{
  "encoder_arch": "resnet",
  "loss": "l1",
  "decoder_widths": [48, 96, 192, 192]
}
Rows from block 0 of the decoder of a small image VQ-VAE, named by matrix and row number. Rows with one number belong to one channel. Each number is 128 + 24 x the weight over its row's rms, rounded and kept within 0 to 255. All counts start at 0. Numbers have three digits each.
Before each channel's rows are labels from the 100 images, of 14976, where the channel reaches its highest value: "responds to" is what is common among them. Only what is clearly more common there than usual is listed. The data: retinal OCT scans (Kermany 2017). In brackets: how many of the 100, against the usual share in percent.
# convs0: first 3x3 conv (decoder.mid.0.convs.0.weight, 192x192x3x3, each kernel summed), inputs 128-191
# convs1: second 3x3 conv (decoder.mid.0.convs.1.weight, 192x192x3x3, transposed, each kernel summed), outputs 128-191

responds to: finding: choroidal neovascularization (73 vs 29.4)
convs0.184:140130143138118129127144126142111125139148147128118144116118149097147137135135132118137109121139093106203126105160081126120132110150135128108120058120143127092170175152107145126124085121105145
convs1.184:136169123099163109119122098112089150129153125127104133104122138142144130111108143153141115157113112125105110144098089145106124159122132146139180153088137142113126103100133074109114164122110130

responds to: finding: diabetic macular edema (31 vs 11.7)
convs0.81:137119093122106131122142115128135122179126147133132145139153104090111116105126101112136154086120086083149145124097096132105119135123108133133092128142107112135109104143106107174154121122118146
convs1.81:125133093113098169136136186134100131126165099103135121104154083140098104128113178106104114174152179134156118134148180200088134140125138121105125142077075084149142144150142130107154133072117127

responds to: finding: diabetic macular edema (32 vs 11.7)
convs0.182:115108125133125125137153112110116116126105189115155118135131163168142107132111139109104072170143075110112138153140141111207125125142131132109132133103119125137140074117140138133158119101159150
convs1.182:136126151149154103135160151163089135124135102102105146115144142128176134152088116126157128163151121113122136131131132105091153203167132127110106146077181152156105160109142097124142132095139086

responds to: finding: diabetic macular edema (40 vs 11.7)
convs0.86:130129133136158147126094110137119149086152091164082147123126151156148107107130128160162172099109167154133121115106100128142103095154111135102165131130170102103161145134132116145141129130122129
convs1.86:127119156128118091119138105123118120118141145135129094141149112144123097112138122125120107154122139126143131168109103104143152150141120137065093207158117103114180125143149156145130143130069127

responds to: finding: diabetic macular edema (28 vs 11.7)
convs0.84:131126125136137141089118095137124119082162121147140125141132071149114128135143130175125160106126149145121068087079125143135110146105114081105101122125100115164162108097129120149118107111121117
convs1.84:137101118112093112131153132099129152161108136119097110146137146112132106163086160109111146156119155129153150148126068068125145096156113136144145115138124124085143113150120141131110130159150124

responds to: finding: choroidal neovascularization (65 vs 29.4)
convs0.131:160143127148153124122122151134132118168138155140114116101149063140153129146129113149121133172142167114146091144085117134127138100167145113108152101114123129111149085150094125136169139130117150
convs1.131:128143125123117118135133168115093123123086082132142137116141159097160090130106143152141088128158077113145136178117116151125155143129148130163128146127156097088126165088085127101131130120076115

responds to: finding: diabetic macular edema (31 vs 11.7)
convs0.183:121155133135084124104114120116087141157091113109137150129179153131121133070133128094132121104101098119158139122126128103118110117120111111115138134136148120090107139154100149150183140108116154
convs1.183:122108116103109129130121116130105105153136110142150128147118133106127152126120112129146134184138136130123138139117090197103128123129148153120054135122083130137136143110144099104139130084176185

responds to: finding: diabetic macular edema (29 vs 11.7)
convs0.163:108151142121100144155154142118073116148086133078146115118087164112137147072149114084144108124157089149127127144121117146094131120091133111150095149115107142141119153134143140128119092095101102
convs1.163:125141081115148123109070114140178141101165102124099153107138152122124132140119131077139148135112127145119111081123095155138148073111129143096127129101150130127118103138113114091116149091144109

responds to: finding: diabetic macular edema (36 vs 11.7)
convs0.61:148126118120152123097127129160134114156154082143147143153170094111115123120127121131138182112102130129117120141103163108182116109174100138133186144156157104110137098138146088147175088173126068
convs1.61:120127145145071073139116110153074156120179135087152068127149151138099126121153133125119125118108163132115135117104132110152105163129131144057129110074116121137126140165132112146149141089103184

responds to: finding: diabetic macular edema (33 vs 11.7)
convs0.27:153110137111155105123087142108182152082160181126113095103106118110109124091121115127118128147135129114142136109121108104138073115170113083099124120112141131141123176146088146114077136102125135
convs1.27:140128124165063159130129093075113144196130128106133110107116106135121118126115121099121150178122095104125144112128154130118168123097129129123139113149129136137099103096120090138119130173130158

responds to: finding: choroidal neovascularization (77 vs 29.4)
convs0.142:121141134127154145174185143118129171111150152121143127154090114110148141131129099122149069127150134120176127114140132124132145130100161094161117130140156103141097109161097117167094097119160107
convs1.142:105151096099137068115082099107139113139120133129110138090117155158125132165120146134128095122136116127059142116127113092153132140129132139148151112087142128066078120093124156079118107147144100

responds to: finding: choroidal neovascularization (72 vs 29.4)
convs0.78:129130134128135163134120166124163131088155127145104104126099099126160128158130135134158170157134143103102105118141129130137135127126150083117119107122128114138122144137127116121139121126162137
convs1.78:134121113142096147131121098149139129103126118152116144154140154150108130141148162163147125098127111104138129145114117111124126165149125154117135176188125129121139106124142158105124121145135113

responds to: finding: normal (84 vs 51.6)
convs0.75:115139113130125135127113113124108127153159116167163144091187149107128139122136120096093137060139140125131123105155097128137148137124093101109101149111096106174100152134133114142125118104162137
convs1.75:136076159150088153123156141070057134120112126134110139147130137146136119107092107143096117158121139109084145159122143152098135123143131154125119116089141134159143149129148148096133153159114170

responds to: finding: diabetic macular edema (35 vs 11.7)
convs0.107:095143108144097160137161117151096127122116112129168153152160094091134133130140163122136133147163104110118115100103139140140158127135147147184158137177084117158166173152129119163166078143161153
convs1.107:132117077124111089116111155081141111125131141143102081105139177124136121134106159157097107113128132121106139162122152123168137115125123137176117100087165105085092175114103143138129100100143118

responds to: finding: choroidal neovascularization (61 vs 29.4)
convs0.133:113123157121162120164151128123132134202115179112144101104111106137123140151149128123118136157120153149130112187161132147147146132135158078118108139128127144163153143136131135128128152122130091
convs1.133:132147097163048092139105132128143151137107134112146145121116100145151118144111109112127090133128144109140139096124139115172128088136132121104123105121133102163087077143103102129124079131084116

responds to: finding: choroidal neovascularization (64 vs 29.4)
convs0.82:130133144132106158114133083110155133162103150126153147132169065155137128108130149141122096092118173117119126103124138147097072134098096145132141133146159135149116120152109144242091150105105132
convs1.82:141145079130121135152107143104158156135130129141122117126118161133094092108124109128097108172165160104141154122143103147114150171168120120162113168120088109114108142098164129161137131156152108

responds to: finding: diabetic macular edema (28 vs 11.7)
convs0.162:131114127123151146096114133129124159127129078134158137140122168124127144101096148136114102130125129110156131149156130140172102133131133153125127151145154104109161166092097134145130097158097133
convs1.162:125119140103108088128094113103096112146112106143126102131141115121136155132140121121158111151167123120127101132107110127127131141087141145101121118133109147105123118137143117085168136116110122

responds to: finding: choroidal neovascularization (60 vs 29.4)
convs0.138:105128160130128139158131160100146132145110160116163111152139054136123141126150151123102125143151179126117119141048106166143106134114156137110150120132129120191110134159092111179130160116151126
convs1.138:130125080137132123140088109149148161174121116152125165084108133145134121128105125170140132128136131092146126127113152083123138095151118114158112122128149122049117103113149168156130106172160134

responds to: finding: diabetic macular edema (32 vs 11.7)
convs0.23:131118123102105137109131135122190134139138166132117106110133137107134103135112128117138161174138092136091144133068069126137151105159108158143147119142140104131098128127103164178120115134118121
convs1.23:120146142130077158110136128096109152117098083138111109122170127128083127122090151130114067111143111128166138133117146114123128120084117105132120148108141131065155150129120060156094118124144099

responds to: finding: normal (78 vs 51.6)
convs0.6:136125142111119099129081126112156124198118074136153138102149182122088106088114101102121135150149087100107153184167106134134126146171117138112137177096146151114117117139144131129122152110042130
convs1.6:135143134206156146125137101153129130133154130129145146155122111103145173113105141141105114090094141117164122078143156152112117057119140114139103107105128102135143105116117082112112140111148082

responds to: finding: diabetic macular edema (30 vs 11.7)
convs0.123:125124137127147146147141087115179121102138135145130108116128156131112130112129151151133153140112078119127101078116131120082159130130137174094149157133082088141131131110133142137146105142128129
convs1.123:130161108111052115133150141125113156159124132112133144125146109105134153102137136125101113119098156109110172124115122142137148122096127116148097074158116113143140179138126150113108155127147121

responds to: finding: choroidal neovascularization (60 vs 29.4)
convs0.169:127149139131118142162151121111040101107110138072118120140121156110170129158123132088116120120151099132169137117132129134108169098160122132153082144106101144105127118163132114128133135100170112
convs1.169:141133090108147121112100093141171125114123137111107161098120175148132121123107133175157091122118136100096122117113140133113150147139116141091141147147129134132131141145147129103087163152105079