A small image VQ-VAE, trained from scratch.
Model: encoder activation relu, encoder depths [3, 3, 3], decoder norm groupnorm, decoder widths [48, 96, 192, 192].
Training: adamw at rate 0.0015, batches of 128.
Data: trained on retinal OCT scans (Kermany 2017), 98430 training examples, 17.0 epochs.
Rows from block 0 of the decoder of a small image VQ-VAE, named by matrix and row number. Rows with one number belong to one channel. Each number is 200 + 30 x the weight over its row's rms, rounded and kept within 0 to 999. All counts start at 0. After the name is the row's rms in percent of the matrix's.
After each channel's rows are labels from the 100 images, of 14976, where the channel reaches its highest value: "responds to" is what is common among them. Only what is clearly more common there than usual is listed. The data: retinal OCT scans (Kermany 2017).
# convs0: first 3x3 conv (decoder.mid.0.convs.0.weight, 192x192x3x3, each kernel summed), inputs 0-63
# convs1: second 3x3 conv (decoder.mid.0.convs.1.weight, 192x192x3x3, transposed, each kernel summed), outputs 0-63

convs0.183,055,163,169,206,170,233,210,190,203,194,250,203,188,213,165,156,222,192,197,175,215,148,166,188,213,186,217,218,193,180,261,202,205,267,156,213,151,201,177,227,180,175,178,206,198,240,165,197,221,256,186,206,172,188,246,226,189,217,152,209,204,300,195,217,184
convs1.183,086,232,234,224,181,195,191,169,188,183,218,190,230,235,248,204,139,166,124,181,202,234,227,165,257,203,222,205,200,229,236,232,169,228,228,170,178,185,149,199,229,182,203,235,202,203,203,160,187,205,207,207,197,182,185,153,208,188,216,177,245,215,214,209,270
responds to: finding: diabetic macular edema

convs0.86,054,173,259,188,205,176,253,215,251,214,230,181,251,198,179,177,219,218,224,199,200,153,248,195,184,201,218,197,189,232,196,191,164,159,189,214,130,209,212,207,296,192,209,246,204,200,197,209,179,191,277,202,204,201,253,195,213,197,236,181,211,264,198,165,170
convs1.86,097,235,198,168,212,218,154,247,177,202,245,173,205,147,240,174,242,200,221,220,229,188,189,150,181,211,172,220,234,164,228,169,187,184,222,153,191,209,201,206,253,195,260,217,206,174,221,183,184,173,227,182,183,158,237,222,164,211,145,176,226,240,213,183,240
responds to: finding: diabetic macular edema

convs0.81,049,174,213,198,206,193,132,216,202,175,173,184,170,211,209,199,216,194,219,196,195,135,193,171,206,195,221,180,164,216,255,138,215,248,167,294,169,172,167,196,160,191,202,190,186,211,76,210,192,227,190,206,179,228,174,189,191,184,184,214,197,231,179,242,223
convs1.81,093,209,154,178,190,217,189,237,252,187,201,200,217,297,182,175,261,196,215,215,241,179,201,179,223,195,139,224,194,192,210,183,231,207,185,156,185,222,176,198,186,197,227,184,209,151,180,227,233,218,245,175,216,179,226,179,200,128,202,164,208,201,205,188,197
responds to: finding: diabetic macular edema

convs0.84,066,162,151,178,188,143,195,241,230,139,170,187,150,160,215,167,164,242,137,159,203,194,185,166,181,228,193,165,206,196,184,143,188,182,204,192,214,183,240,162,226,166,217,201,203,175,184,206,179,196,216,153,192,145,188,218,193,194,161,195,227,217,203,195,199
convs1.84,159,237,196,197,175,233,226,168,203,173,181,160,209,206,179,201,239,178,235,245,172,251,202,206,241,183,195,161,123,206,239,237,193,232,176,215,196,179,223,229,265,216,226,206,173,217,219,145,156,258,210,228,168,179,172,187,210,206,211,221,166,232,197,208,157
responds to: finding: diabetic macular edema

convs0.77,042,263,211,188,231,205,161,199,216,185,174,173,123,199,205,273,211,230,166,233,183,266,215,229,189,201,191,233,241,231,202,182,152,168,192,182,203,214,210,171,207,214,216,197,195,182,151,183,174,135,212,135,206,232,195,186,191,164,182,200,158,178,195,190,229
convs1.77,077,214,211,245,289,206,242,173,221,201,210,218,156,147,236,225,213,214,221,204,270,224,168,154,147,230,227,216,169,184,189,214,180,242,201,251,202,245,246,197,241,185,223,188,205,190,199,232,196,241,209,158,122,226,227,181,125,199,165,139,163,222,224,214,218
responds to: finding: choroidal neovascularization

convs0.27,050,144,196,186,205,199,192,197,200,201,196,236,163,170,203,163,181,248,185,184,214,240,169,187,243,208,215,150,213,182,145,197,172,135,208,153,223,231,196,180,244,181,172,195,164,197,215,173,198,223,206,231,170,145,157,170,216,243,205,144,192,282,155,199,221
convs1.27,098,198,176,206,176,232,206,223,212,174,154,208,216,212,166,201,205,208,226,184,135,199,195,205,158,222,183,197,159,214,235,218,185,184,174,222,189,219,199,272,249,189,208,230,209,189,187,190,166,164,180,230,152,202,170,220,217,172,190,213,185,191,233,211,183
responds to: finding: diabetic macular edema

convs0.75,048,205,284,185,205,225,167,170,172,162,217,201,149,168,220,184,185,152,139,195,206,181,191,195,150,214,193,201,159,194,218,177,204,239,209,157,258,199,198,179,150,193,191,172,192,199,181,192,204,172,197,196,180,183,204,180,186,167,127,209,232,160,180,194,182
convs1.75,116,223,163,236,186,203,207,249,258,211,226,212,205,215,232,207,211,221,230,185,226,254,166,219,209,167,153,220,214,226,207,218,215,233,207,226,202,156,214,206,188,195,197,200,245,228,197,237,189,246,196,241,240,221,218,199,186,231,201,207,131,250,270,224,195
responds to: finding: normal

convs0.23,048,148,235,174,107,168,242,187,211,217,160,225,171,221,198,178,177,188,197,219,168,204,212,191,212,172,221,216,195,188,218,183,228,166,205,197,153,206,191,198,203,226,198,239,188,220,192,182,178,219,232,191,195,189,182,197,205,211,156,205,164,262,182,226,192
convs1.23,093,224,207,200,200,198,219,176,249,206,228,202,248,181,169,166,219,168,256,145,206,168,162,178,198,179,178,183,198,225,244,177,177,150,165,221,218,190,213,248,212,169,207,249,243,202,193,240,221,158,239,253,192,222,202,180,216,191,215,177,213,180,225,220,221
responds to: finding: diabetic macular edema

convs0.47,054,258,166,174,159,165,203,194,199,230,197,186,178,169,233,208,167,202,226,157,214,226,211,214,210,183,201,190,210,213,103,216,225,116,253,172,202,199,186,197,169,201,191,195,211,173,224,187,200,272,209,192,219,224,173,163,220,195,215,177,194,109,183,210,195
convs1.47,094,198,177,165,161,240,147,201,242,194,183,208,220,216,171,144,234,203,197,236,135,164,204,248,200,204,214,229,191,187,220,180,227,156,180,173,204,250,223,239,213,220,158,182,165,159,176,236,187,195,220,218,182,214,218,191,266,193,162,257,195,214,227,188,184
responds to: finding: choroidal neovascularization

convs0.107,052,219,187,214,205,191,235,171,199,174,196,184,186,200,236,242,283,194,202,215,188,227,229,176,187,190,240,202,244,173,171,219,221,205,228,253,223,203,183,170,165,214,226,220,240,144,239,212,206,294,194,229,196,227,180,237,224,193,205,204,239,251,153,238,219
convs1.107,108,197,129,214,246,200,169,228,180,172,255,225,232,220,196,200,236,203,234,228,196,183,140,173,281,262,194,188,214,181,206,168,154,162,244,159,203,231,197,184,223,177,247,206,227,178,207,159,169,202,204,217,234,185,221,234,157,254,181,217,242,151,264,218,189
responds to: finding: diabetic macular edema

convs0.14,048,181,210,166,229,148,145,161,162,216,215,190,175,158,172,190,162,198,188,142,167,203,190,155,213,176,198,207,148,210,106,180,145,150,133,170,160,169,192,183,246,169,177,209,185,191,201,176,155,202,220,171,232,216,195,194,232,161,178,192,205,148,176,187,218
convs1.14,091,238,169,196,165,219,243,247,234,211,217,207,207,153,191,182,207,250,225,232,143,137,170,248,179,175,162,217,201,155,229,187,200,202,190,204,185,194,202,199,160,198,207,223,185,151,206,235,203,144,141,215,168,238,205,231,286,209,154,205,119,189,204,221,185
responds to: finding: choroidal neovascularization

convs0.165,043,197,165,240,206,184,214,214,170,202,230,200,221,187,164,206,210,212,206,233,191,222,201,226,174,212,225,213,214,160,194,201,254,166,285,194,194,216,219,176,243,188,204,159,195,191,210,163,214,269,193,189,218,213,246,176,195,270,112,221,221,192,233,156,189
convs1.165,090,160,160,211,230,185,155,170,201,197,148,231,248,178,221,193,197,230,191,249,220,193,241,131,262,143,239,196,249,198,187,229,179,234,210,211,209,205,184,130,191,254,187,217,149,187,172,188,154,206,177,170,165,246,212,169,185,193,207,230,262,230,174,164,225
responds to: finding: choroidal neovascularization

convs0.182,041,173,209,204,188,169,114,193,189,180,253,212,267,188,159,238,189,223,166,196,208,173,234,191,244,186,192,233,219,190,168,163,223,226,170,214,244,205,247,164,214,217,194,183,175,211,109,250,195,182,171,233,221,176,232,187,242,202,187,183,163,240,193,198,252
convs1.182,080,195,212,218,193,197,239,188,202,187,185,221,212,186,240,248,188,208,179,200,204,247,198,146,194,201,226,195,209,176,209,194,160,224,203,236,204,245,195,224,200,233,196,283,175,193,226,141,167,199,273,179,166,270,169,133,173,169,211,218,228,235,159,186,235
responds to: finding: diabetic macular edema

convs0.177,052,164,172,179,247,210,199,231,192,191,268,222,251,250,190,166,186,169,242,173,195,189,216,195,193,207,182,219,201,186,203,185,199,130,144,173,188,195,206,204,276,218,186,241,177,181,207,209,203,191,205,199,188,218,188,172,208,280,199,224,172,217,209,157,160
convs1.177,090,204,209,253,152,187,180,147,181,215,174,217,237,143,173,183,169,191,130,213,232,198,246,158,185,206,202,219,180,214,201,233,201,205,191,191,205,244,232,165,201,219,208,255,239,186,189,127,169,155,153,167,163,281,192,180,154,183,219,159,224,206,167,177,199
responds to: finding: choroidal neovascularization

convs0.123,047,202,213,189,199,208,256,200,228,193,203,212,217,252,203,218,246,192,222,187,196,159,213,163,183,220,174,216,205,229,233,199,195,209,203,228,241,174,250,180,221,198,244,224,210,181,238,203,193,163,203,239,197,215,227,170,194,196,184,198,302,273,209,207,181
convs1.123,084,147,131,249,253,191,148,219,178,186,197,168,194,197,183,204,197,176,149,201,186,222,207,187,235,277,170,218,178,204,169,210,198,246,236,149,221,227,221,222,189,200,228,194,229,210,205,162,164,191,197,175,164,170,157,175,155,278,217,236,172,189,229,234,197
responds to: finding: diabetic macular edema

convs0.133,050,243,170,184,217,187,123,227,224,193,194,217,219,174,167,184,146,189,185,172,216,272,223,173,156,225,182,196,230,174,171,231,166,208,236,174,278,211,175,142,239,242,233,198,162,183,189,173,222,168,175,232,175,131,150,225,208,199,214,191,160,222,193,161,125
convs1.133,092,133,226,240,171,209,207,212,233,202,170,202,220,209,182,264,179,174,211,244,247,180,165,202,135,213,181,215,231,219,212,205,181,190,203,223,205,202,193,259,265,177,166,229,238,194,184,193,208,153,188,149,159,200,243,180,159,308,210,186,209,186,205,251,223
responds to: finding: choroidal neovascularization

convs0.169,047,237,161,181,217,153,194,149,177,218,161,181,185,207,173,266,126,201,172,167,177,240,207,219,139,184,178,239,221,190,146,202,217,165,211,178,238,179,136,162,204,202,178,206,183,205,194,177,196,219,208,234,203,221,198,194,214,221,208,231,206,207,225,184,186
convs1.169,092,193,182,235,213,188,201,213,225,185,169,216,250,127,200,194,184,190,231,228,187,216,280,241,223,230,239,212,152,208,207,175,150,234,219,218,213,202,240,268,200,208,159,285,174,206,161,128,150,216,165,163,113,277,211,168,238,174,195,248,236,188,178,184,251
responds to: finding: choroidal neovascularization

convs0.40,062,115,196,234,215,202,239,187,185,135,189,184,179,195,215,219,240,222,211,191,170,194,177,202,201,188,192,193,162,210,243,195,209,196,176,201,136,211,236,227,253,186,164,238,173,222,176,177,189,156,235,229,205,187,212,207,199,247,207,175,190,228,176,213,232
convs1.40,118,246,197,176,219,207,210,219,198,191,178,237,200,212,126,101,202,237,217,150,171,180,164,182,199,184,190,218,158,201,203,195,171,161,209,225,201,176,131,222,187,205,245,237,181,201,182,214,179,126,228,226,172,224,161,214,234,126,175,194,213,182,200,240,213
responds to: finding: choroidal neovascularization

convs0.161,057,138,207,206,234,227,252,210,252,201,198,191,180,207,190,196,178,183,237,195,200,161,217,202,193,176,193,229,177,229,202,190,182,174,174,207,212,203,213,212,259,229,148,196,170,184,165,207,186,167,202,193,203,178,192,146,184,182,158,190,130,193,177,163,187
convs1.161,118,229,158,208,234,180,194,185,184,206,238,223,215,199,209,210,178,186,170,232,220,241,181,211,170,209,176,181,223,175,204,276,240,235,204,160,213,211,210,139,248,188,267,204,255,189,218,168,204,178,175,160,216,200,243,202,193,173,235,152,198,242,215,210,205
responds to: finding: choroidal neovascularization

convs0.162,046,145,163,211,220,241,236,194,212,166,237,197,193,240,199,208,295,171,172,228,195,118,223,180,122,222,171,188,193,176,231,172,187,259,162,186,233,176,192,188,193,217,249,212,201,228,165,234,224,161,198,201,168,162,198,211,148,154,194,188,176,255,193,235,208
convs1.162,086,238,195,183,272,195,193,191,156,202,202,208,169,237,224,212,182,211,199,181,238,269,184,172,196,171,211,210,185,197,181,181,173,233,205,117,185,194,179,194,206,185,230,213,222,189,174,104,232,243,203,153,216,193,219,144,207,223,211,165,229,233,155,224,225
responds to: finding: diabetic macular edema

convs0.163,044,301,171,183,195,164,122,189,158,257,158,172,165,227,190,244,180,203,202,195,220,229,216,250,179,214,212,214,217,178,173,253,213,192,211,195,220,204,178,205,203,142,167,234,235,191,225,185,228,230,181,186,239,189,171,224,242,192,162,206,243,200,217,229,167
convs1.163,097,190,180,141,182,224,196,221,230,224,179,219,206,175,192,162,209,171,177,234,204,202,275,203,206,150,246,207,231,201,178,162,197,206,224,196,177,175,187,256,187,201,173,241,186,171,132,177,130,203,221,195,154,251,208,156,199,209,227,203,267,229,171,125,235
responds to: finding: diabetic macular edema

convs0.138,080,200,234,207,216,200,233,226,227,183,221,163,180,173,224,211,163,204,174,237,187,233,190,220,198,220,217,171,252,194,196,246,218,196,192,170,225,204,218,151,237,211,190,207,205,144,146,175,194,227,226,250,189,160,164,185,218,220,248,200,200,219,196,191,204
convs1.138,142,221,187,242,211,256,253,206,209,192,182,243,214,170,168,206,216,172,163,223,229,184,227,152,186,171,184,187,129,197,222,211,205,196,148,158,217,228,142,218,234,177,215,218,186,203,205,177,154,198,179,204,199,211,212,222,171,201,208,201,234,215,187,196,212
responds to: finding: choroidal neovascularization

convs0.108,049,213,240,220,256,194,219,193,225,179,181,172,278,199,193,216,222,209,253,165,227,177,226,145,249,204,201,193,212,210,157,235,187,188,198,155,167,200,219,203,227,176,219,242,220,159,213,223,164,187,207,157,234,206,175,212,211,192,254,197,248,272,198,199,232
convs1.108,111,180,171,173,180,187,148,216,154,168,234,211,193,204,192,205,227,226,172,241,186,169,134,216,238,236,158,217,216,141,188,171,229,165,232,151,194,192,161,167,173,159,214,205,164,188,191,202,185,179,199,186,134,198,217,200,194,217,187,203,237,164,200,153,245
responds to: finding: choroidal neovascularization

convs0.82,049,195,238,198,139,194,210,243,203,209,243,198,165,172,211,220,231,219,180,279,227,180,227,254,179,224,195,160,247,196,187,199,193,216,249,249,215,209,206,190,183,225,217,165,230,188,176,222,203,222,174,337,203,204,201,216,205,178,212,229,185,181,176,215,200
convs1.82,090,215,149,174,197,204,201,206,216,183,198,200,193,243,203,178,216,166,180,154,253,175,157,122,206,245,177,231,224,196,189,226,252,158,217,204,179,175,225,249,171,181,150,165,199,178,187,203,201,201,233,139,258,211,247,173,221,168,217,113,250,193,202,252,176
responds to: finding: choroidal neovascularization

convs0.28,058,160,231,195,213,163,206,193,198,225,249,214,149,169,188,210,161,172,186,191,187,232,206,181,213,224,240,186,176,216,126,221,184,147,131,161,188,210,235,190,325,216,214,172,155,173,194,179,176,228,216,168,196,178,199,157,212,204,199,177,233,230,211,195,188
convs1.28,119,206,178,204,189,209,235,197,196,219,208,224,266,218,171,177,244,216,220,198,217,136,216,187,174,166,173,199,210,183,242,243,191,199,179,148,193,243,178,216,176,207,182,266,215,198,224,208,197,176,208,234,177,242,245,236,247,167,182,234,247,155,216,183,201
responds to: finding: choroidal neovascularization

convs0.117,044,195,173,204,174,243,169,185,205,228,159,206,223,165,178,241,182,188,193,139,192,226,218,158,210,164,198,196,188,232,216,202,244,186,211,155,169,181,220,184,204,196,184,224,201,168,185,180,151,214,209,112,224,217,205,201,207,141,134,180,167,223,186,167,169
convs1.117,083,229,185,205,233,150,225,187,238,189,187,229,147,188,187,255,165,211,179,235,212,168,203,194,203,207,187,186,219,198,203,210,153,197,210,175,188,222,207,176,232,173,236,211,195,207,205,223,205,174,222,208,139,194,226,201,171,250,216,183,226,240,230,167,209
responds to: finding: choroidal neovascularization

convs0.106,042,259,192,201,242,208,236,198,199,167,222,190,206,258,236,195,185,189,154,237,180,209,265,155,165,204,254,214,215,203,192,256,206,201,250,163,281,178,211,169,134,183,220,210,221,189,191,174,180,120,140,194,198,201,199,217,179,198,200,142,203,228,202,171,252
convs1.106,085,161,209,186,234,191,188,179,234,188,184,227,196,183,241,280,221,167,263,199,228,244,179,254,182,273,197,241,187,210,161,190,167,198,202,175,209,206,198,235,186,170,181,187,201,210,166,210,217,209,211,201,162,210,194,218,165,243,212,228,237,205,206,222,161
responds to: finding: choroidal neovascularization

convs0.142,054,288,201,184,204,103,213,186,216,212,222,177,214,186,223,204,227,222,212,196,214,286,258,180,198,198,203,173,271,198,132,246,185,178,224,173,227,202,163,169,155,231,199,196,203,169,256,209,197,227,223,215,196,247,161,204,220,213,198,221,267,223,193,203,217
convs1.142,105,150,177,226,165,199,165,154,200,175,160,237,214,155,198,249,183,199,248,238,208,154,202,228,201,266,225,189,200,178,179,196,182,164,179,160,219,241,201,197,234,172,131,171,236,205,164,208,163,216,160,196,171,206,216,214,225,206,227,194,259,168,169,207,207
responds to: finding: choroidal neovascularization

convs0.147,048,218,216,232,194,204,240,222,175,203,216,230,178,188,262,189,190,224,208,223,215,198,211,234,182,210,275,181,232,184,146,190,227,190,217,204,157,179,165,230,245,195,234,190,193,191,235,219,203,296,233,239,214,191,139,178,196,242,170,205,165,283,217,215,163
convs1.147,100,200,170,158,168,222,155,148,178,167,183,200,197,257,170,194,196,198,188,182,157,191,189,175,223,182,222,193,210,159,228,181,166,143,161,164,183,138,178,215,193,211,153,262,194,180,191,198,172,182,184,168,232,263,233,146,210,218,173,176,268,195,203,147,248
responds to: finding: choroidal neovascularization

convs0.184,048,217,207,181,191,202,236,211,197,230,235,240,214,211,198,174,177,216,176,182,196,185,187,219,191,200,215,151,238,197,156,179,206,143,264,202,248,207,184,186,200,156,150,190,180,187,256,223,147,215,226,193,212,220,174,186,179,260,133,200,259,247,205,245,220
convs1.184,091,230,223,218,181,187,176,170,184,184,188,191,242,206,275,161,188,208,161,194,212,219,203,187,243,226,236,187,190,189,226,226,207,195,173,184,197,227,239,177,255,205,190,242,233,190,166,138,215,181,177,254,172,293,206,175,193,214,191,159,194,206,219,203,209
responds to: finding: choroidal neovascularization

convs0.61,046,169,242,192,248,192,214,186,212,198,259,254,226,191,182,177,203,247,214,216,162,197,211,145,138,167,161,199,224,233,210,186,183,276,188,211,195,185,213,189,255,199,190,198,190,214,185,193,219,163,241,199,184,211,232,226,207,218,190,197,218,205,185,173,197
convs1.61,080,231,192,227,248,220,180,248,161,183,210,204,179,187,198,215,204,196,219,185,256,218,161,155,232,199,199,223,144,210,256,237,155,209,184,187,188,220,187,210,196,189,204,190,229,192,200,214,220,219,295,160,180,194,192,177,177,151,181,189,235,216,180,241,198
responds to: finding: diabetic macular edema

convs0.44,055,259,240,229,197,171,165,202,181,227,184,183,270,207,205,222,197,185,199,163,205,200,219,187,241,189,196,160,210,218,129,244,175,134,238,179,185,217,245,197,196,169,194,185,199,172,287,206,186,236,234,188,241,233,195,190,198,225,124,214,215,235,189,201,229
convs1.44,100,207,188,156,188,208,200,206,223,171,203,205,246,179,177,124,186,229,179,182,126,144,205,183,231,172,262,203,196,195,236,209,184,190,215,213,217,236,201,209,158,207,176,232,198,183,184,205,144,173,197,221,180,180,161,201,233,142,200,213,231,186,195,133,241
responds to: finding: choroidal neovascularization

convs0.25,044,223,170,200,178,194,195,197,173,274,213,164,218,207,197,197,185,231,148,152,178,230,185,160,205,200,196,253,227,191,168,177,205,142,165,154,111,215,183,187,187,228,179,235,201,177,181,188,207,182,195,184,220,272,199,174,239,177,187,210,223,188,212,203,151
convs1.25,093,206,163,208,235,205,195,186,261,205,179,215,230,131,147,233,165,177,193,214,193,168,193,273,153,221,181,181,180,201,153,219,191,191,164,225,218,207,214,244,182,184,189,240,135,174,195,201,142,203,167,218,166,202,202,208,276,184,171,190,225,170,207,178,224
responds to: finding: choroidal neovascularization

convs0.6,049,229,171,184,150,223,153,207,161,202,186,173,180,204,194,186,214,189,180,151,194,181,161,195,153,208,184,191,146,190,188,218,208,225,153,191,257,186,178,185,160,192,228,142,168,238,199,187,217,261,174,167,208,249,202,225,194,210,245,191,179,199,198,237,222
convs1.6,114,241,176,190,201,219,208,243,221,220,200,199,221,159,140,173,179,217,245,232,209,217,210,182,214,176,222,208,179,205,235,141,197,145,211,224,185,192,180,256,212,195,234,225,184,197,170,192,180,153,160,217,236,159,186,186,203,212,188,216,169,255,160,164,159
responds to: finding: normal

convs0.152,058,237,243,199,200,190,229,190,208,215,208,238,231,148,239,203,156,193,206,229,214,235,225,215,226,211,244,155,222,197,170,211,190,195,258,221,220,195,183,204,288,186,170,200,193,140,207,235,209,260,209,192,216,203,187,206,223,246,188,191,228,248,200,245,213
convs1.152,114,197,202,178,169,183,156,166,168,173,200,211,207,266,210,229,222,205,182,126,174,184,237,149,257,135,216,189,184,187,231,183,167,168,209,154,193,224,201,184,260,231,180,248,247,214,208,143,208,211,197,242,185,226,206,168,182,225,212,218,269,209,208,176,244
responds to: finding: choroidal neovascularization

convs0.78,061,164,219,205,255,162,251,194,182,201,238,204,174,171,205,218,183,193,267,197,205,206,228,217,255,241,220,198,189,203,211,243,196,136,192,177,133,213,229,227,269,189,177,227,213,178,269,168,199,233,206,209,223,138,205,166,217,212,174,182,203,266,195,175,195
convs1.78,110,212,166,207,130,199,182,206,189,222,201,221,222,164,223,123,247,212,206,200,173,163,198,116,180,187,243,194,167,193,197,202,150,238,196,168,187,227,208,210,237,211,216,265,210,179,205,200,191,149,221,207,184,246,234,188,220,210,182,224,228,208,212,188,257
responds to: finding: choroidal neovascularization

convs0.12,050,251,182,210,200,227,158,192,178,213,256,155,182,183,215,212,185,197,163,230,217,167,180,207,286,231,231,219,226,194,148,197,169,172,211,191,212,195,205,231,145,230,211,210,177,175,175,197,206,164,202,252,232,180,168,178,176,184,180,224,151,103,219,228,223
convs1.12,088,170,88,168,187,177,150,110,258,193,185,243,219,231,153,212,181,227,248,169,236,177,212,247,215,238,175,168,184,189,149,257,195,229,205,218,229,157,201,187,179,198,174,177,206,186,168,221,173,168,205,220,187,180,210,187,240,201,244,173,188,199,206,225,176
responds to: finding: choroidal neovascularization